config.toml
model = "model that answers yes/no questions on an image's attributes"
dataset = "photos of plants and fungi (iNaturalist)"
train_examples = 45211
image_size = 96
crop_scale_min = 1
horizontal_flip = true
translate = 0.12
questions_per_image = 8
encoder_arch = "mlp_mixer"
encoder_norm = "layernorm"
encoder_norm_position = "post"
encoder_activation = "gelu"
encoder_mlp_ratio = 4
encoder_parallel_block = false
encoder_inner_norm = false
encoder_moe = "soft"
encoder_num_experts = 16
encoder_moe_every = 2
encoder_expert_mlp_ratio = 0.5
encoder_slots_per_expert = 2
encoder_shared_expert = true
encoder_patch_size = [12, 12]
encoder_layers = 6
encoder_width = 128
fusion = "cross_attention"
fusion_encoder_width = 192
fusion_encoder_layers = 8
fusion_encoder_norm = "layernorm"
fusion_encoder_norm_position = "pre"
fusion_encoder_activation = "gelu"
fusion_encoder_head_dim = 64
fusion_encoder_fused_qkv = false
fusion_encoder_bias = "all"
fusion_encoder_qk_norm = false
fusion_encoder_layer_scale_init = 1.0
fusion_encoder_parallel_block = false
fusion_encoder_moe = "top_k"
fusion_encoder_num_experts = 32
fusion_encoder_moe_every = 1
fusion_encoder_expert_mlp_ratio = 0.5
fusion_encoder_experts_per_token = 2
fusion_encoder_shared_expert = false
fusion_encoder_positions = "rope"
fusion_encoder_cross_attention_every = 2
residual_init = "zero_last"
optimizer = "soap"
beta2 = 0.95
learning_rate = 0.0029
beta1 = 0.9
shampoo_beta = 0.95
eps = 1e-08
precondition_frequency = 10
max_precond_dim = 1024
one_sided = true
adamw_lr_other_params = 0.0018
max_steps = 12600
batch_size = 64
epochs = 17.8
lr_schedule = "wsd"
decay_fraction = 0.4
final_lr_fraction = 0
warmup_steps = 2520
weight_decay = 0.07
adamw_weight_decay_other_params = 0
Rows from expert 7 of block 3 of the fusion encoder, named by matrix and row number. Rows with one number belong to one neuron. Each number is 128 + 32 x the weight over its row's rms, rounded and kept within 0 to 255. All counts start at 0. Numbers have three digits each. After the name is the row's rms in percent of the matrix's.
# up: expert up (fusion_encoder.blocks.3.mlp.up, 32x96x192), inputs 0-63
# down: expert down (fusion_encoder.blocks.3.mlp.down, 32x192x96, transposed), outputs 0-63
up.4 128:140090117185170125078165152133169142149170167134072089096128129118145154181195113136087153129117131162150140110105167107122089184171129118130132060120144205058073183146113113116062184118186197
down.4 120:126130136068076132131127117095157171083077160188143200125188136107158125169118105130087137163154069095124102140176116120094118121106144124128128130139148105110152125166078106128105154164112102
up.5 128:120108143155143097157138110205134163157148150161145147137089135169114138070121127176133129100073163147097077160147109161139161056141083145133180168146122158201127149108114140169155126135150070
down.5 128:131155087170132103134095065143165133162137077134110126141109196090102146113151133064150127145085194092087141158112176101155126080166129142109177138130172075152134164098162159112142119130135077
up.6 096:181133171121130150177116114132124116114076095146137140092102111114127171099120119110105090125198127133096117142154098172096095184161143158205138122136101163121100119111117106086200075094126124
down.6 089:147099102129143149125160137116136076146121172101170119146131105094126113188094188147132115123094124140097134190129133170140126143120185126139088110155150111136110164138094137114131099136107140
up.7 061:161140157101082163085168143116139125143105078155180148106127067178077104112050183147154074111161127131108142086119086140123138109118136180133076111196105103103130101108148109089172105135138142
down.7 058:154091117108094086136167083137147085131144150137106126166092131114124172104109113147123110172072158109092124137159129163163179116101186129126131112175152113123114167124126148152157196133148116
up.8 078:134122080141191200175205109195173180119119119119167122177104154122098154129110174124156167156137121124162114144107119144082122163150126094104085142198145138095069154114088158026163085129126176
down.8 077:164083131166129134099155120108138112188105095120085112196095129125119110140113140108129116173168098133162148084113139184106093115133146130123136118150145139084092070093145149095128084114147163
up.9 087:061139088159084136138093132151055092137124118143158110146097126123103090104129108109193107107146092095160129094113114125137156090156130151098160195096093180133141099102186144145100132143110108
down.9 074:113152134140103142096134078114092114216138106099135143135190101130100144190143146118127086076127107138115129186125203115115051128089154107115090132129158120179101109131124154106131094104098150
up.10 117:142159149174129105128094106167135147180164172124088110072075153149191159132189123143111167107123175129152164139102113135107136134122119127118150085144140126157141206100106149167115189106146122
down.10 115:107077076066079121182084145112233151080113139165138184147130132098120052095113077147191101134106130103112093121183163151101091098134146156129166082135145073151169130126135153144156148164137081
up.11 051:147131105180100145118138108087135131147138195076171147193134120140171121142110184171138154122138091144129171125152144106110141155051079113107074140143078143141107067141111118097134083128131097
down.11 062:146144133143094180138119126141172161135054094140122155123109104097134099115129140099122090126182052105110149096147136137115125112206156131109176112102088169102130170095165133090182126103117097
up.12 104:136129160095146102142098142178161106159149192146166125097148127133136104158126076136124102171118088146095117110096165191112115103167109149149080102133125096088137133109110062126104177173142137
down.12 134:136124113136085129155129083117133230090116126080104212188113174140145122133153111111094174161103090086103127120122151079086125095102137171096159104113104152123161145088130099154172134167103104
up.13 100:074127152121144144142131090122158160079129162097098183157123107109105189086133133155144126092143183086140091128074127099128129132090163039145091093103119123167112157152096147115162070100168121
down.13 090:141128145069101100153094131120099125121088067081194106108127182079146137136165115118153176139135190127080135203111076124147108157161122135085143190123168159119152163137107107107098169137103096
up.14 109:132096113131156137076129148160123183132180124153177177152068125134116187161124126113084142113051201143158130091126156098166108104142135097105126118145146190106091118160163107153079175121170155
down.14 107:119136171077126157129134127028123081168161088137069119101180108171153129124126108169152104116091145163172132140090107150138139147079150168128123141143120074141196126191120174141170098087174094
up.15 085:158136105171148176114149091123153125129095180095162143125172120182135158116117194104123176134168162089150184161104132107147135164141101084082122149164132130116093102110129130107147132124053153
down.15 062:073033110171128147140160141176155137113086111091129131114130133170131064182130114070143136104133144112145143108148127140082140158110132116082166117107160188098106086130132156128160111114101144
up.16 055:109172109136084147141099112164151100090180125101111106099166149130097103143096160112163142125151076121084172127097127109094114150124116166090138145116141082127191103168124139137090181111073149
down.16 070:092102095169156113144146101150136175121133141107151128142146196138111168085172106137116117158091148084115130139154147082129165121117138120144144109066128095185117123094201087146131155091131095
up.17 131:157116114144183145115128124090147133165135121155153109091109119122137140124043199131140155135127134140148145118092168189107120178116177149131144112173182113088094145120138110060132115111117117
down.17 138:108097105096174126054146169096126088138133139137119075127151131109148155187142169148147184130125134122180122165115123192110082183134119131129081099153201161084116129192090147139072104116169164
up.18 124:143092126140136223147163112129156119111084143086085182147154102116119139105126138110123160109146147087125166141171121127125095200112142097106112109167108125114099147142119166096159079067168134
down.18 099:131112109121099103042148158163119117172097101171134179090156092109172116165087164157131168174102090130105110152171120157101100152158170108125153121190102117109138128185112120098126162134114179
up.19 117:135223175105157171152122101102159159115112138138146147092135191150102176123145109143087186140106176129179118164069133136093096136135089082099052145153105137122146132142074120102132097075072103
down.19 128:131131123107079139123202144108102109148104098142152135142108102180127081100107134142155107114173093129126109083117136139125062100125126162131110149142096098133142114165121157092147078119138167
up.20 075:096182119083132120163122149103104186049180051171167131146155110123183146128116111185145056135182114135156076137144124150118133115133108143155122145101119165109172134106173128152152165141116148
down.20 083:131132162077145115154106158153152151112135144225103155124133121137150151168111108205083136114158069165141071128077127150136126073072140121183116077169115121170146163186071144127141073148183125
up.21 135:183110098124170102111154152136153181106164143152121160079123147102146217159159097128087137141139138143072132155102143153104105140128170146131077086200161125111094175185100139109109146154118127
down.21 108:109132140148151140152148116104115097112087164125072162181173113208150150193149144148093119164077119129160180109102138127153163146036124126125130124165140110164132096131115154139174104150134166
up.22 068:140133137112119135071172126142096142147118160130140133163181118173120090144084176161105108189158086121138188061142106085148185094180062150111105094140121142104120099160162145136140110104077191
down.22 079:125128113119133127122116099126155148168140110123105128191169156111125126054132111127121163127066186146129128130141161092134168123076159049136115138123156094165161113077164197116152103168157095
up.23 081:081193146149065140129120102120112103171113139119150156144133141172088131130124146096187114069148135077135171114078094118071081150100076123055105176146134112155167127152137142133080079151110108
down.23 083:096111176165152145076146143160110125168150157082107089156176120190133133143165152163069170152177078172180195089125077116077148146109111121101126063129105103119128153081132129095123086079116198
up.24 059:167164060188138188104178181154174113100103110080094176139179106123088099137149146103122164120174079085128196115161118101147139123166180082149092125132065149106151147141138170085124143127097162
down.24 057:131074155103154160141080145125109084151125146125132107097088137168160166130130065136056137130089140193135090099184128121157146098091063117102148185120086104187207071126149157148095098105118129
up.25 105:171111105132158135112185140166181193102137105125144155084151148094160145170133122116129136165128118138096126152115174170109133126174152131124072071166126079077066194150053148112105195126086159
down.25 096:161152109130126139158119099120096126138091117101120124161108136165106134166119150113107128175123164145102150138099120103166133071087075098114127171161138143182175039102173123123151061173084118
up.26 155:110182172109102137166089106143123199101146135125202147095125177132117164088139078151187162126087157126121052185133125152114090118115104130121125131125053087115179101104106141195133107161141074
down.26 147:171176175040075079144155105070094149124140094199107151115167140116175175113128112180122124146148137147111110154070131123107105131085099135173095123146169166174164101185081149123170083123201153
up.27 136:181071101119141160174117084173156115087088118086121201084131125115167148122093090121099159149136119081074153184166160134113133162153188160128107092211125108103125152147076131057171107128105136
down.27 114:110136090149110117106150139123113059199178152079151080138132107102115102126120135149207171131112122108120122175061106177118102166121162117123125118142184097110119124198098142133112125108142138
up.28 082:106066178133157095142150131165123129082131134140159107158145131122084120114120090150127173107146100130123166146145121101204109163174113094124092113019122173121159172165091081048101097127201147
down.28 089:160147139149147153109125097148108175178117107115110151132131127166143177144160130137101135149136128163113095123135148095099127103149202112145047173175126123160075145118092111145102094142081137
up.29 066:115180113111092105091148163145152144100069093143144155151137165147124103110137144112132087085134124113122121117110091089126097089136134149062138149133092142133179113094166103128162126139136134
down.29 063:098097098085106172147117117116114126161145128117088130132099150141130122090141099079178163158125115157188114115102123096137132090128126079076161130090106132109171125148155196098157127099147140
up.30 067:133112159099114155118165179175140134110117135118111177067189068043145099159131165153118177123137087107124104118158112114108103131160150120132101083126081148108102148147123147108088188145096173
down.30 092:097137084165147160121139080180124105146141146087144147170113151184095133135143130114113095100098146118126125125058125063142151109120116126091160218101055114157143107127183186106161116137145178
up.31 081:164096132187112109113100120180077159208144161109136128115101111142192121122126171097091145095128175137115135139154163169113129122118128169108202132132138168097086178123176137128182084124131102
down.31 085:075142087108137126147070132114205115145169129126131069115145137100098125115113120119158144137130131152146101165126138180115134123155166109156126087137150069119143159186124193132086144053178068
up.32 054:137140206117084160113117145120114147186095138084141140125182111058168109113109159126161143089146142064082134118131064162102109158118082152140139097124115124161098125114145128130176085181062085
down.32 047:100070118143153162166134202175169163124144161132150106076124104129148110086109123130183174156128150131118113128169081173092136182156155176097166115153174130090084106099136099110133149090179162
up.33 142:168123115184143189103167107143147084146099164139126125146164138172089135099086165175110152107134161122158170118093112151112151194084150078096119148183121132116092146178111152095160082048118143
down.33 130:130142159136159145083102156080112129163121145148154072139155139116167145197120143122137186138143120146171124164189121168102131173155139101130117142142160168087117175134095150116080142096082112
up.34 093:118135109147137106096131138120084209172173126136173084098053154074175097190181136146097138182161068130138103132111100135117094070090083184134154101100103179048086173142134100125082105086124142
down.34 096:123100109076081167125185137132130070076047150171101204090124109146161091133094109127141071141135114107133106104132125113118108108073124138133162112142204116151140057168113145135153188182127115
up.35 120:156105118148147139126078101163176125110127166086114132097156142094132166131158087119128166139080168115125135150118176151101139184135181094116147050146165146107097172114112141120156157138143122
down.35 092:090083127133136178207115128113187152069114111119130133098195093156099108142133043137120134132072187134121140136134153139108101154086122108113170126118147097138178081164166145179118135164142104
up.36 135:175136145167134173151143118111120162170146143135138117087098126164185126133059164182099190140163132171129137130135112132096088180074126121186183101159135166107091138114169115109168092082104130
down.36 143:132152121089142090145114171103149107088157132145158085092132143094144097197129095145193148135158118101102111205122138192108103142113154169161111092178161126101111193182056106157075148141131071
up.37 074:103173084087137121062174175119114160114139115138135064153076188126135132202117128154137160132129147170164139074063177051129125112090118155093141189125152149085078115186155077113079149062095169
down.37 073:117086156120115096157141136148109144158164104129150131113171145104124162151139157165129118152092141094102116195121099175109115163110138167135112126140132112093098195147078140146191115099099124
up.38 085:116089161140140173155134133090132186141158155148093080063118136168192101148116118176074183102121122164127131114150082112150124170066117141226149142087036152105145161175074127156115137059139145
down.38 090:115106104087136164141142156157139063114099137148162091153077114119146047125110112096178115132141097120159141150191103168187124133171109108133187083109189173084044084158113111110141149109100106
up.39 208:160092077136165107119130110188161107131170148093114106094133167101157191193163101119067161157108153122113135148114162147103112166100133124103141113161180128087090178168074096127070155149119166
down.39 184:097129167060119127131104132050138119115104138121078155122152105136148142154137072117121149126123142144161103156147169143105103116041101113132152161118202135159185114164080171180099135130138080
up.40 105:153113077170120128099127109107143144134159132108135093105088165119161167193137107173082097166144167130132143107074138121138113159091131132104166107147160180069054190134121114125086167144135172
down.40 108:112105166073107130139102154082154100101077149185124155122172125101163099153118094116106143147146084129188105128136155175112065156056106136133122145156167136134152148161052135160082109158129101
up.41 046:077144127081103139125146170160131108114143106117151120197166115162094079157098161086171111155072108145143095061127119124147137100100093089048181173111135159084127117101167143112106060131175119
down.41 054:115146153147118171106226164093114113096115124154123162145130083130104125121094164097058176125208098114145169124170079121134119172129138129083119128113124125058131127093126113096136108086100170
up.42 079:064114145148132116155115141132126204129111127131158088184107187158130096073131141166164110152080181115143130190064115154058130089110104158113152149104120129136126126059121119196112126182105090
down.42 083:140153053172145115111163113166127128112147155169130125135128187174093136110082124135158088140092130097139121118107161116155145123164170161149072114116082101121111111134177140114160157120178152
up.43 075:110150121077068108143114135135105149166128107129152119123111133157152084102096151132150152128163088116122127116112100113125161080128086136118148158110114165136171049066175139110175116151151149
down.43 059:136119133127185148109126105066115100165145105073085098135194173165114169083143101110155146102110142134150154195092166145117106086136134123125064148155109080187179139151075163156111109151143073
up.44 108:166134128113147178171109102119120151157086121105181144118094157142107150126100100146139112131115137144066127169135129158113129163123135140130116099226103117131095100090061125095196098099094131
down.44 123:186138104101067150145111122107133119164119105131206124133113108092108059159080128124166125136159070103078117161128133138103112153136184181135131104173137103120116134124126136111146067144142134
up.45 086:124099116079164101098169127133141116104126099111116206156171101086153210147124104096128145156115113046098117115150128113110180146125159162088110116181148107102137133219114104132101150125121181
down.45 108:080098112108184100121104126089089070157186131113050075123183113182095151092131077182120125132078197137161157118108105132165135105098132101109140125096142135171180076149149156152096153088175125
up.46 103:142120156133113147142131114138084227139102145155131108087116152135169102100123127171118209095110118157157090164074101123133108109073124133150132091169093137093129126093106151142152096116177109
down.46 115:122151123069106044105095098111112165191152064154139090144175175111135174081106114119175111150118147113046095171112182158094143083090142116145093162163169099170193140123111174114109136112171144
up.47 091:120173170115042117123156139095114132146077102107160106133150156143130101129104163167174204119172130134151141111055127110089083123123096103092129163149102099150187103117161129133056097174129102
down.47 082:168115215146135151089150113091156138143148120125094108115146127122118140171126077169118135100140107164149111110121125156109156118117165121166119112157173133084106173147065114132105155112134137
up.48 095:088154162071083056161059154119157105096199158163152109127129126089119119111159105143119156152050087168173098143124163174156124129116130146095108104117150024184144137132078141138084188170137089
down.48 099:139140124156168148154127083159099124115128122093106153096123130187067178125131084177080092119097176165130166123080138098162112135082087110139116123072109121117130090119165134182143128093128119
up.49 070:127127085138098184170192147123120110131071188097090154195161108143139073115138166099160106126211076125121130123140127101125154147108116162098151151093137161143109057139177118134211093121124116
down.49 063:105050064108120166176132131169191123121151144112140108110110180130124111155149107094134101165148101151179115086176118124095152112122097130102188122131125153148158102113141164170084202131090123
up.50 098:164124064170181111103155140147140112173135167082085086090097121148207120177115156150090126129174130138095173102101114119126125158120154145132191109129150197061066127158147057090134136132117184
down.50 117:138132158085109086136102174048131115136165091139139095078135119104146137161154106122171177132142117141141089198127149194109109139132152140162078136151160139121150173162057157164065127122147070
up.51 077:157142163105129165186149108104167149091178044102181169165064115214020115100092098154125123132093107107073084136190104112133137102125108169112142144135132105099133152093150139107194090156137125
down.51 061:133141085148092093126164132138162127140107136173181163115096101096150096119080194118144124115154054096060098175179132181123100127137139174150113097233108107137064153129088111117149139184085091
up.52 097:083123101136121140142142112177145128123169170150101120109152148127136110080124113162126040144133132129147145118183170144085146134123152149130159092171158076134178146109145164184129172162181087
down.52 107:163163123097097065089089107127127163152141085154104167078167148101144143119134118121094136140079149126050114162109123142148144143106161149138144126108094128144175119154180157099164158100179126
up.53 073:097125090130123125144093099185155126135142109161145158166165103115157117157119087136137091147167126123167109093143114165082178081165111173116111153148061151114143098134158163072122109135111144
down.53 068:168124171128124130092112071123077076221122105134192170139066105112109147092113176107109146100125124137129125146120116127136149141140140159119148213183134134169071107088111124059178080092127162
up.54 058:087139144095071118116109109080123157097154085078119150169144131171131121109108154141146082124124121100154118084109089106152133120107112103108186179097098101146217066148185176140126089097119114
down.54 054:165124140173070149113183141155142136135078113084148114161107131148164071145154167086133126188133124141110224122159143084155130139134105123132150093093142127084081109053188143103102119086111138
up.55 091:108092055165146141133138124124101104137138123102123120107148121127083107106105109133139044095168094162118109090160135151088127133153142124151145140168089117109150125089172143148146181122110111
down.55 097:186145164147157190089162126170133137173095169123062157134151121180164152127113166120022114147112096176147148090152089094103145111112164119141097111150136097144142119108141085063187146117149194
up.56 087:119094061116120165129194153116148065110107165107110157146188080139133092124105169178135155174160106079088165126096114131102131172130193117127160078188135139065090102154128155091162058127210178
down.56 094:147151120046105091088145128070115109139128108158102128094158116103197128134130115167149188119140094131120116184093160180113134138086153114157109111168166134129140093186107162134083077140188134
up.57 058:104058123125105077132132157102103146166185133106134102186077063189107100098116164143191099104177094112129107062144077091177106089136084174121144142075114150134167123095162120155108130113117124
down.57 060:144132147100074099081132170110090165169081103190153141144156160109149140127130158077125158163157060165171095085215112165146139109111102111114097157150113143117158122069127128092130094162098126
up.58 059:100118110090103143142132154151179172073099095077158201113161195146146145119139137157150138154121085120135131150122172119080142170121206102119049090164119092087143125107116179093102163123123143
down.58 058:140119162124086144132134119112157109077064136137119167095156078153118118155090069133120133129119155130099186096148097128126104166084118134116138086148128093138179110133124113120178105164183175
up.59 107:182106113141135114131183126167150136145099123142182165088179169158114119090044185157169135127126108144123169139104142174093154122156152137155064095216114054138101150111101150072179163196097141
down.59 122:182125159143164117088136121090128091134109156168108101136105110112207089149088151135093160192111133160178155107150101158163185174098158139148113096144128141101085137138153073128171142116148132
up.60 075:094152169138143117127152103086114161147118147172172191159104126131157096131123159193133140168125069128109116161132111097127137103132019095132071184110050102144162061142124135126124120115139134
down.60 070:129144134183160141131100134162167198098152101118139128135071207150126091164134160102108105150131155153116170149059104035136100129149131137131170054119130102120039132132117175082148108157152131
up.61 087:088137112150130104111104108202196126098129153025119143135158170084143163172185095139118157168082126088117130160144208112109098146183125095058077068141107138103120151174066147130075158132075150
down.61 101:139135118115113117157140088164110141108082105159085170140166151125122153092124090164110126120086125091104110110142143116093129134045123140101162163122131102226157070121104156187179138163132131
up.62 100:112185098107108159127133061154079133170112081179164165110116187139082156104089187114154105114098143099125120111134158120114131106109120097156108166135120117156118078039136107157147136181072133
down.62 102:155171164112087118080101157130100084169158092198160074112114105109136160133131204117110175165145124166127084100137100149130144131113167118151116162179109140087152145138133137074133099116170188
up.63 076:118112098109125124143167143162099131140109106119147112181107111197092092129100209176165137113139039132128138104130094097159136108135124175083129150099088143120136066126208135100150090120119143
down.63 060:157161178079116085094103113113092106172124054126167063088082150071139151144161117148109169152151162175110115140112093113198114129153131106127115184085136157095151068072132109101090123076165126
up.64 088:156183130076063106153085124057126115075158073161130147132180108081068128094154091095155072084122067117137070124118192131156087093088170141184109125091123136153191133135195156139158094110182107
down.64 081:110129138124170146165119118139132156097144134083096116132119137155141130091139073155086074129144160145123133156077090086103140132161102114104128081142170141178165147133131122085151026147147163
up.65 056:130124129093111134118137134118120160093169119204192150152101103170110089157057126128133083103116126142126117125168129143190157071122104180153128157103086129104098111111172113170178107093129138
down.65 062:113074109137101116146105102111129126088150097123096144169132155137094120141129081151151067113123133088109097099085133136169180050132096168125123132120169134163144142119156180183158114185180125
up.66 094:104079116199179120149103193186136077149137180116133095175100157131110091083117182088145083195059142106122169123105117121114143098141120133109143125121145105134104131103167108190149167149125097
down.66 100:147118093125099116082120091165145114105095147193123169140210130116127141063045145134102143156048115118117111095074114152116093126104168154125147153146091047171196113129151156131151141151140092
up.67 159:112077148139154104154104094144152153118158165130088149101110132091136150074131095156122133092084169122118098150120168148111104115121160136150196084144139121155105171124105145173143126181185073
down.67 147:137137123076127081166102135093161137124150119154132070099116160094112141118118115149146118163073164144092114168078127161144113117151169153155130113121185110170168140152110139152101183136170094
up.68 104:070151085069112027140137146121089162123208105103096097173120167142153125177175123192117088158121157119103118111104155093132150061088110163177175127127166173154108122148110114150109135130176116
down.68 091:105054132099107080110130169140162130078158136130080154140177142135180151132149084138143169163140115120125121125176094179098110140104071155134115157138163110134115148190094150167115143105126099
up.69 060:099117120102084166116124151120103138125102113165097141138133098141093074117147166105164100159153113151089102049099117089170141059154097117118124173079105127171133061149174109160118131090145139
down.69 054:124065118212121174166137148134150136101113098105082166145127133160113114151166129107096106149114120126127157074151151095131163072155093125111187093146108157161115101080190129099148099113146166
up.70 133:156123104162155128115142135192154118175130151091146096090100169117115177150140124130073160124103149134096105135153134151096098154103138105149204091187106124074076166126096137139107133102078119
down.70 147:103110116084132140132122146051180100114114149126078134110151121093141079125112074127147133131195100094139140147102123172116034167100117124125130095112156156123145127174083175108131080158184123
up.71 052:163148106102140171071091160122119103157132148139185104094115148183112141214082125125053162147111145182123196043083078101123169124115155133145161134155140173085118075141139087104112103085090182
down.71 062:110115126139089112105179135090134147128177101148135121157159130086084203166165172129178125132135135098107052140092145162127136108161188153087094105166152133071119145134151150102150182112171158
up.72 082:154145135211090124145078162179089115102095142151171117122123078116174108115114161102170102073134102104103146201139154184093082135131196122158101149131086091114133147108121144168153152119111109
down.72 097:141109159151180149155112156142163095123092182099120104093141081200107120162091121141120093167098151165147160113152052130121118172119086096170090135129125124125145121158117128123159067117152158
up.73 126:112121192155159102121091065103141130148124143159114128118139129135130132098102112115099141146118150122170140115088140154120126120118141152186138111124165114170139172111132145122128078104165081
down.73 117:132136140069086115104086153081100125140151068174159088110112145066150065128118117131170145155116124144118137136127138119172126137158150160140154093104168150066103171122138130172136171159125097
up.74 140:107137108173127114183099090158159147090130167130153149114106187121112137081143084153154111073123149087104097179085197152089127112139154156170171121128122148152116162141100157149161113177145060
down.74 153:116136088144134112178109089146187152101139126114100104163133176147089158089153144144133104127066193112087160136089130097154171112149132112119151120116172125178141155140138145115138153156148108
up.75 093:097118121130073114125110093087070108163108117094103078106138109116110105106141117118192105004132155139149148114123131133152145167060085135124098162128121129187125118173156172159149120116089107
down.75 111:091170131192160157166136159186179116094119144096143091131113180102080117111180120100089089135099166120114170136156071125153170164140124092099143136111134160133112131107121088067147157085121134
up.76 117:176117061149178145107171107157147116115142161111089084111136124104128129190141101133110137152135185120120182112144177128131114180118164130159156088140140186107085185147118129095121181124168153
down.76 117:114108160051150082141068149082106139108131109144129114091123126091149184117133080129145135155129132144148126192129148163138124126081074097139131194126187159163185151157076140189080116127147044
up.77 052:103146086120076134098118153151116112165192076090128133138089091148063070128079158109175134141171136115129130063071099103164148092158102116112166195139084151133149078125166114140120087121104122
down.77 053:147116126193135191124136091131115129104108109109074165151138102163138103115124138116084088094107169156130140059080153064144179090149121119106171108092158123167121088119193119164150113132141124
up.78 115:124129165120103178134109129117121116164145147137102106154115109122090091091096183164097159128116108183155125109155082151109071149060114132107112131100087102156183099113161134154177113101145124
down.78 107:151155168133102140081132134127111098130055152140151157060156108108193168155127144063123161137161096110129098178187132181099160110143166179161085186169127088101142136136095106107115173108050125
up.79 090:085128172110149125204067064141151180119086126082100138121119165124128136080139111153121195124081133098095097151131145105106173128142153161153166089110127078191152106129107139150177127148138067
down.79 084:147116116102101137156128059114137139153127102131156150115140159103080134099095136143152097151090202152068142167111138114168190150154111121129142143115139098151156115097166124143131181134111106
up.80 081:105131158091119112178098146171143135104104185162141144142166064129141137115130132160094164127078096147141084128164132120171133173088105163112098113152138029124192055091072111160129186153100139
down.80 089:121113113128139144147159053120083155087166118100135163085107129167106092058098107169110110114137113114111148186074114092103099116149125168105147091119051166149081133120151190121167088120122155
up.81 137:117138133103176083043130096113137084088114129125124128122171106120162156186171085081089151203107091138134188133140184110122152140149152150117081084119190062100149162152091087094096176128139181
down.81 117:130147106106123102129079079109119158133131122118094142125146137129104215080150106147142134154087172136091125161101149125168121092084132120118095148120124077167237130119138135198120133105118074
up.82 072:125109144134112114110173182104103178175143085089131076135102138130173041123141156160191143103166126115133132152063115078148115069116135117165157138081122078097157125094141096137121103157196143
down.82 059:109140133076152114084110137088116137164226114117099085100184140149125165153080091149179109139127083172143097121133112150126130090093115115153115157130159113103168103143125183145108111066157149
up.83 127:154131055149129118092143135136151126140147142090108108095125126053137149227207114114114177096141171128125160125124156097096070151124108104109134111169165162076105168147092114108059166150090168
down.83 118:083139147067098107126133100155124135102062098136110204099180138132115167178156068128096098091095098097099096170093139177085093131077085097108161183123142097194158128139059168164124101133139123
up.84 105:095085122174122118153124075130171160127155143097111099127115120093108124078152107170161107094104123119107091176132153166121111143164159169147174088121119106137136205092147178218124152203188067
down.84 133:137190122102103073159121089168160159091138091152081156138162183112129167072176104128131077118089145111053141134056135079142114147114148172127168087091131097155177094101131182092154140193188112
up.85 055:141203125068092144145114135139121134172138106113125122114149089201124078085069136129135072094130080158129113108158083138178126109079085131122082145062104117109196128110220135075188116111137113
down.85 066:098153205174134179111173172095064083138146144067093075138181078143147138136160121151095160137112162179133132108148157137115105106061095089090109117150165119118126132157131160144130066097143169
up.86 194:080099147159155114146094108154152137137128166118097157100134163115119144069163091128140102134105155089119090125137167163134143108123139144170161104142157122178165161109125153185127167180146060
down.86 198:141126091105081106156098078158150151095105082121120154113144173093131105063130110134136107124033159122075149150080143072164112143146177148102181074077158099158151103095180126132176179178156116
up.87 073:106134128189094161130161128133110132155093115106154141169154085134076052132051146118138126102132152139116164079131105106152103142162125149090129175051071194085136059059168079129181117097120137
down.87 065:121108127157178081116097132118084142148192045067077085114098104123131161173153122118122136127101193153182102128139078160143153084140115120115112137076150161149146096154157166171097151099161128
up.88 112:174093112188148125135145136144155178134089184134125181087148138140165170132150116168097171119090141093114120178106171134098115116093156157122083103201133077115104153154078146098113100151139134
down.88 103:141148134094140049104094113084119113148121145164153095122100143110171120117144125078128200162115156119158154191101126153133134116156144100117130175132140194141125133153086153163043146144134097
up.89 080:069114126148084144155117122185136074138167131123113127142176098100113121095098145087151086128133142119095101071107134176108149132182146192154165102165146115133186169093164164144148133153149095
down.89 086:141130095103093128129115095189140152145100105116094159139150108157120110069135084121126057096062111144097137112162130107115115090146136120118193114122124098214181081123174151091207117149172123
up.90 146:095098123154158131159127094155144136107115185113078175132125171099141160087147106169164146112091183077067100164086134136101070123097111129156181105114167146178102163133110165159155078172138079
down.90 169:084132052133106108150098129179189150090126086112158093156147202107095122076156140119184107117094179081081149160093134111173155123170161133103182149119172083145133171110174145111104163180134112
up.91 092:150112147154157200142183105125133110143109153060132151133108121115124160150098115122122147165148129129125146147128117144076120187136132084110095140143137176168107174134092128100195067110067117
down.91 079:133126112160128129099147107180145093176115116090104125162115089153112143227152150114170114065114143133125079139131121192163108087150123176109148118184184080111134108144095176099109124134120153
up.92 084:094137154111083081147121118196109114162128157120195119142136193127156160123172142137122170130070111098149119153110095177102141098093167185112152121146181107087110169134082105143143167136109113
down.92 088:076088092120095130154084125148175100091167148108119131131097106102078055088093087111173101074089157104113088105094146157139129108137134163085183123079109085148131162137144173165148135115159068
up.93 069:160147120083133087135107149123103120122072114129160115111072064094115090122101185026154109109163091117115121103159114130186117126208149125158078154107095128109163075057165067104153151140108083
down.93 076:111117145151137156135146128090126108168121127075127090089125091121117113206107110111173130135170098109174135153108058152110098211138102100167058105127129120086128108131117192094138078096113103
up.94 069:109145077164077147097128124126126121040108186154202145108119098115139130126104110085124098098152164160128067173143135135137056133073107126156140139159125082096113109126150132125107120163107118
down.94 080:124140151173179093169157154129075132100203157116113116138122088114112114139106115203113073129109145125115129127057153167179119140124104156120083134133063140089090168167098140157127086131160168
up.95 099:128157108132155121102129126126150134130141188111099126116180079101169112167128175103136108127128061173130149148130211170079108151188119112112033112126175119113112163161130118113064198134089160
down.95 078:132146069107083129144146084125183180089099115127060158093146141121136139114134069162096112171100100102100135157178124116086157138156091148139150092101105109172181077115139155139179154132110084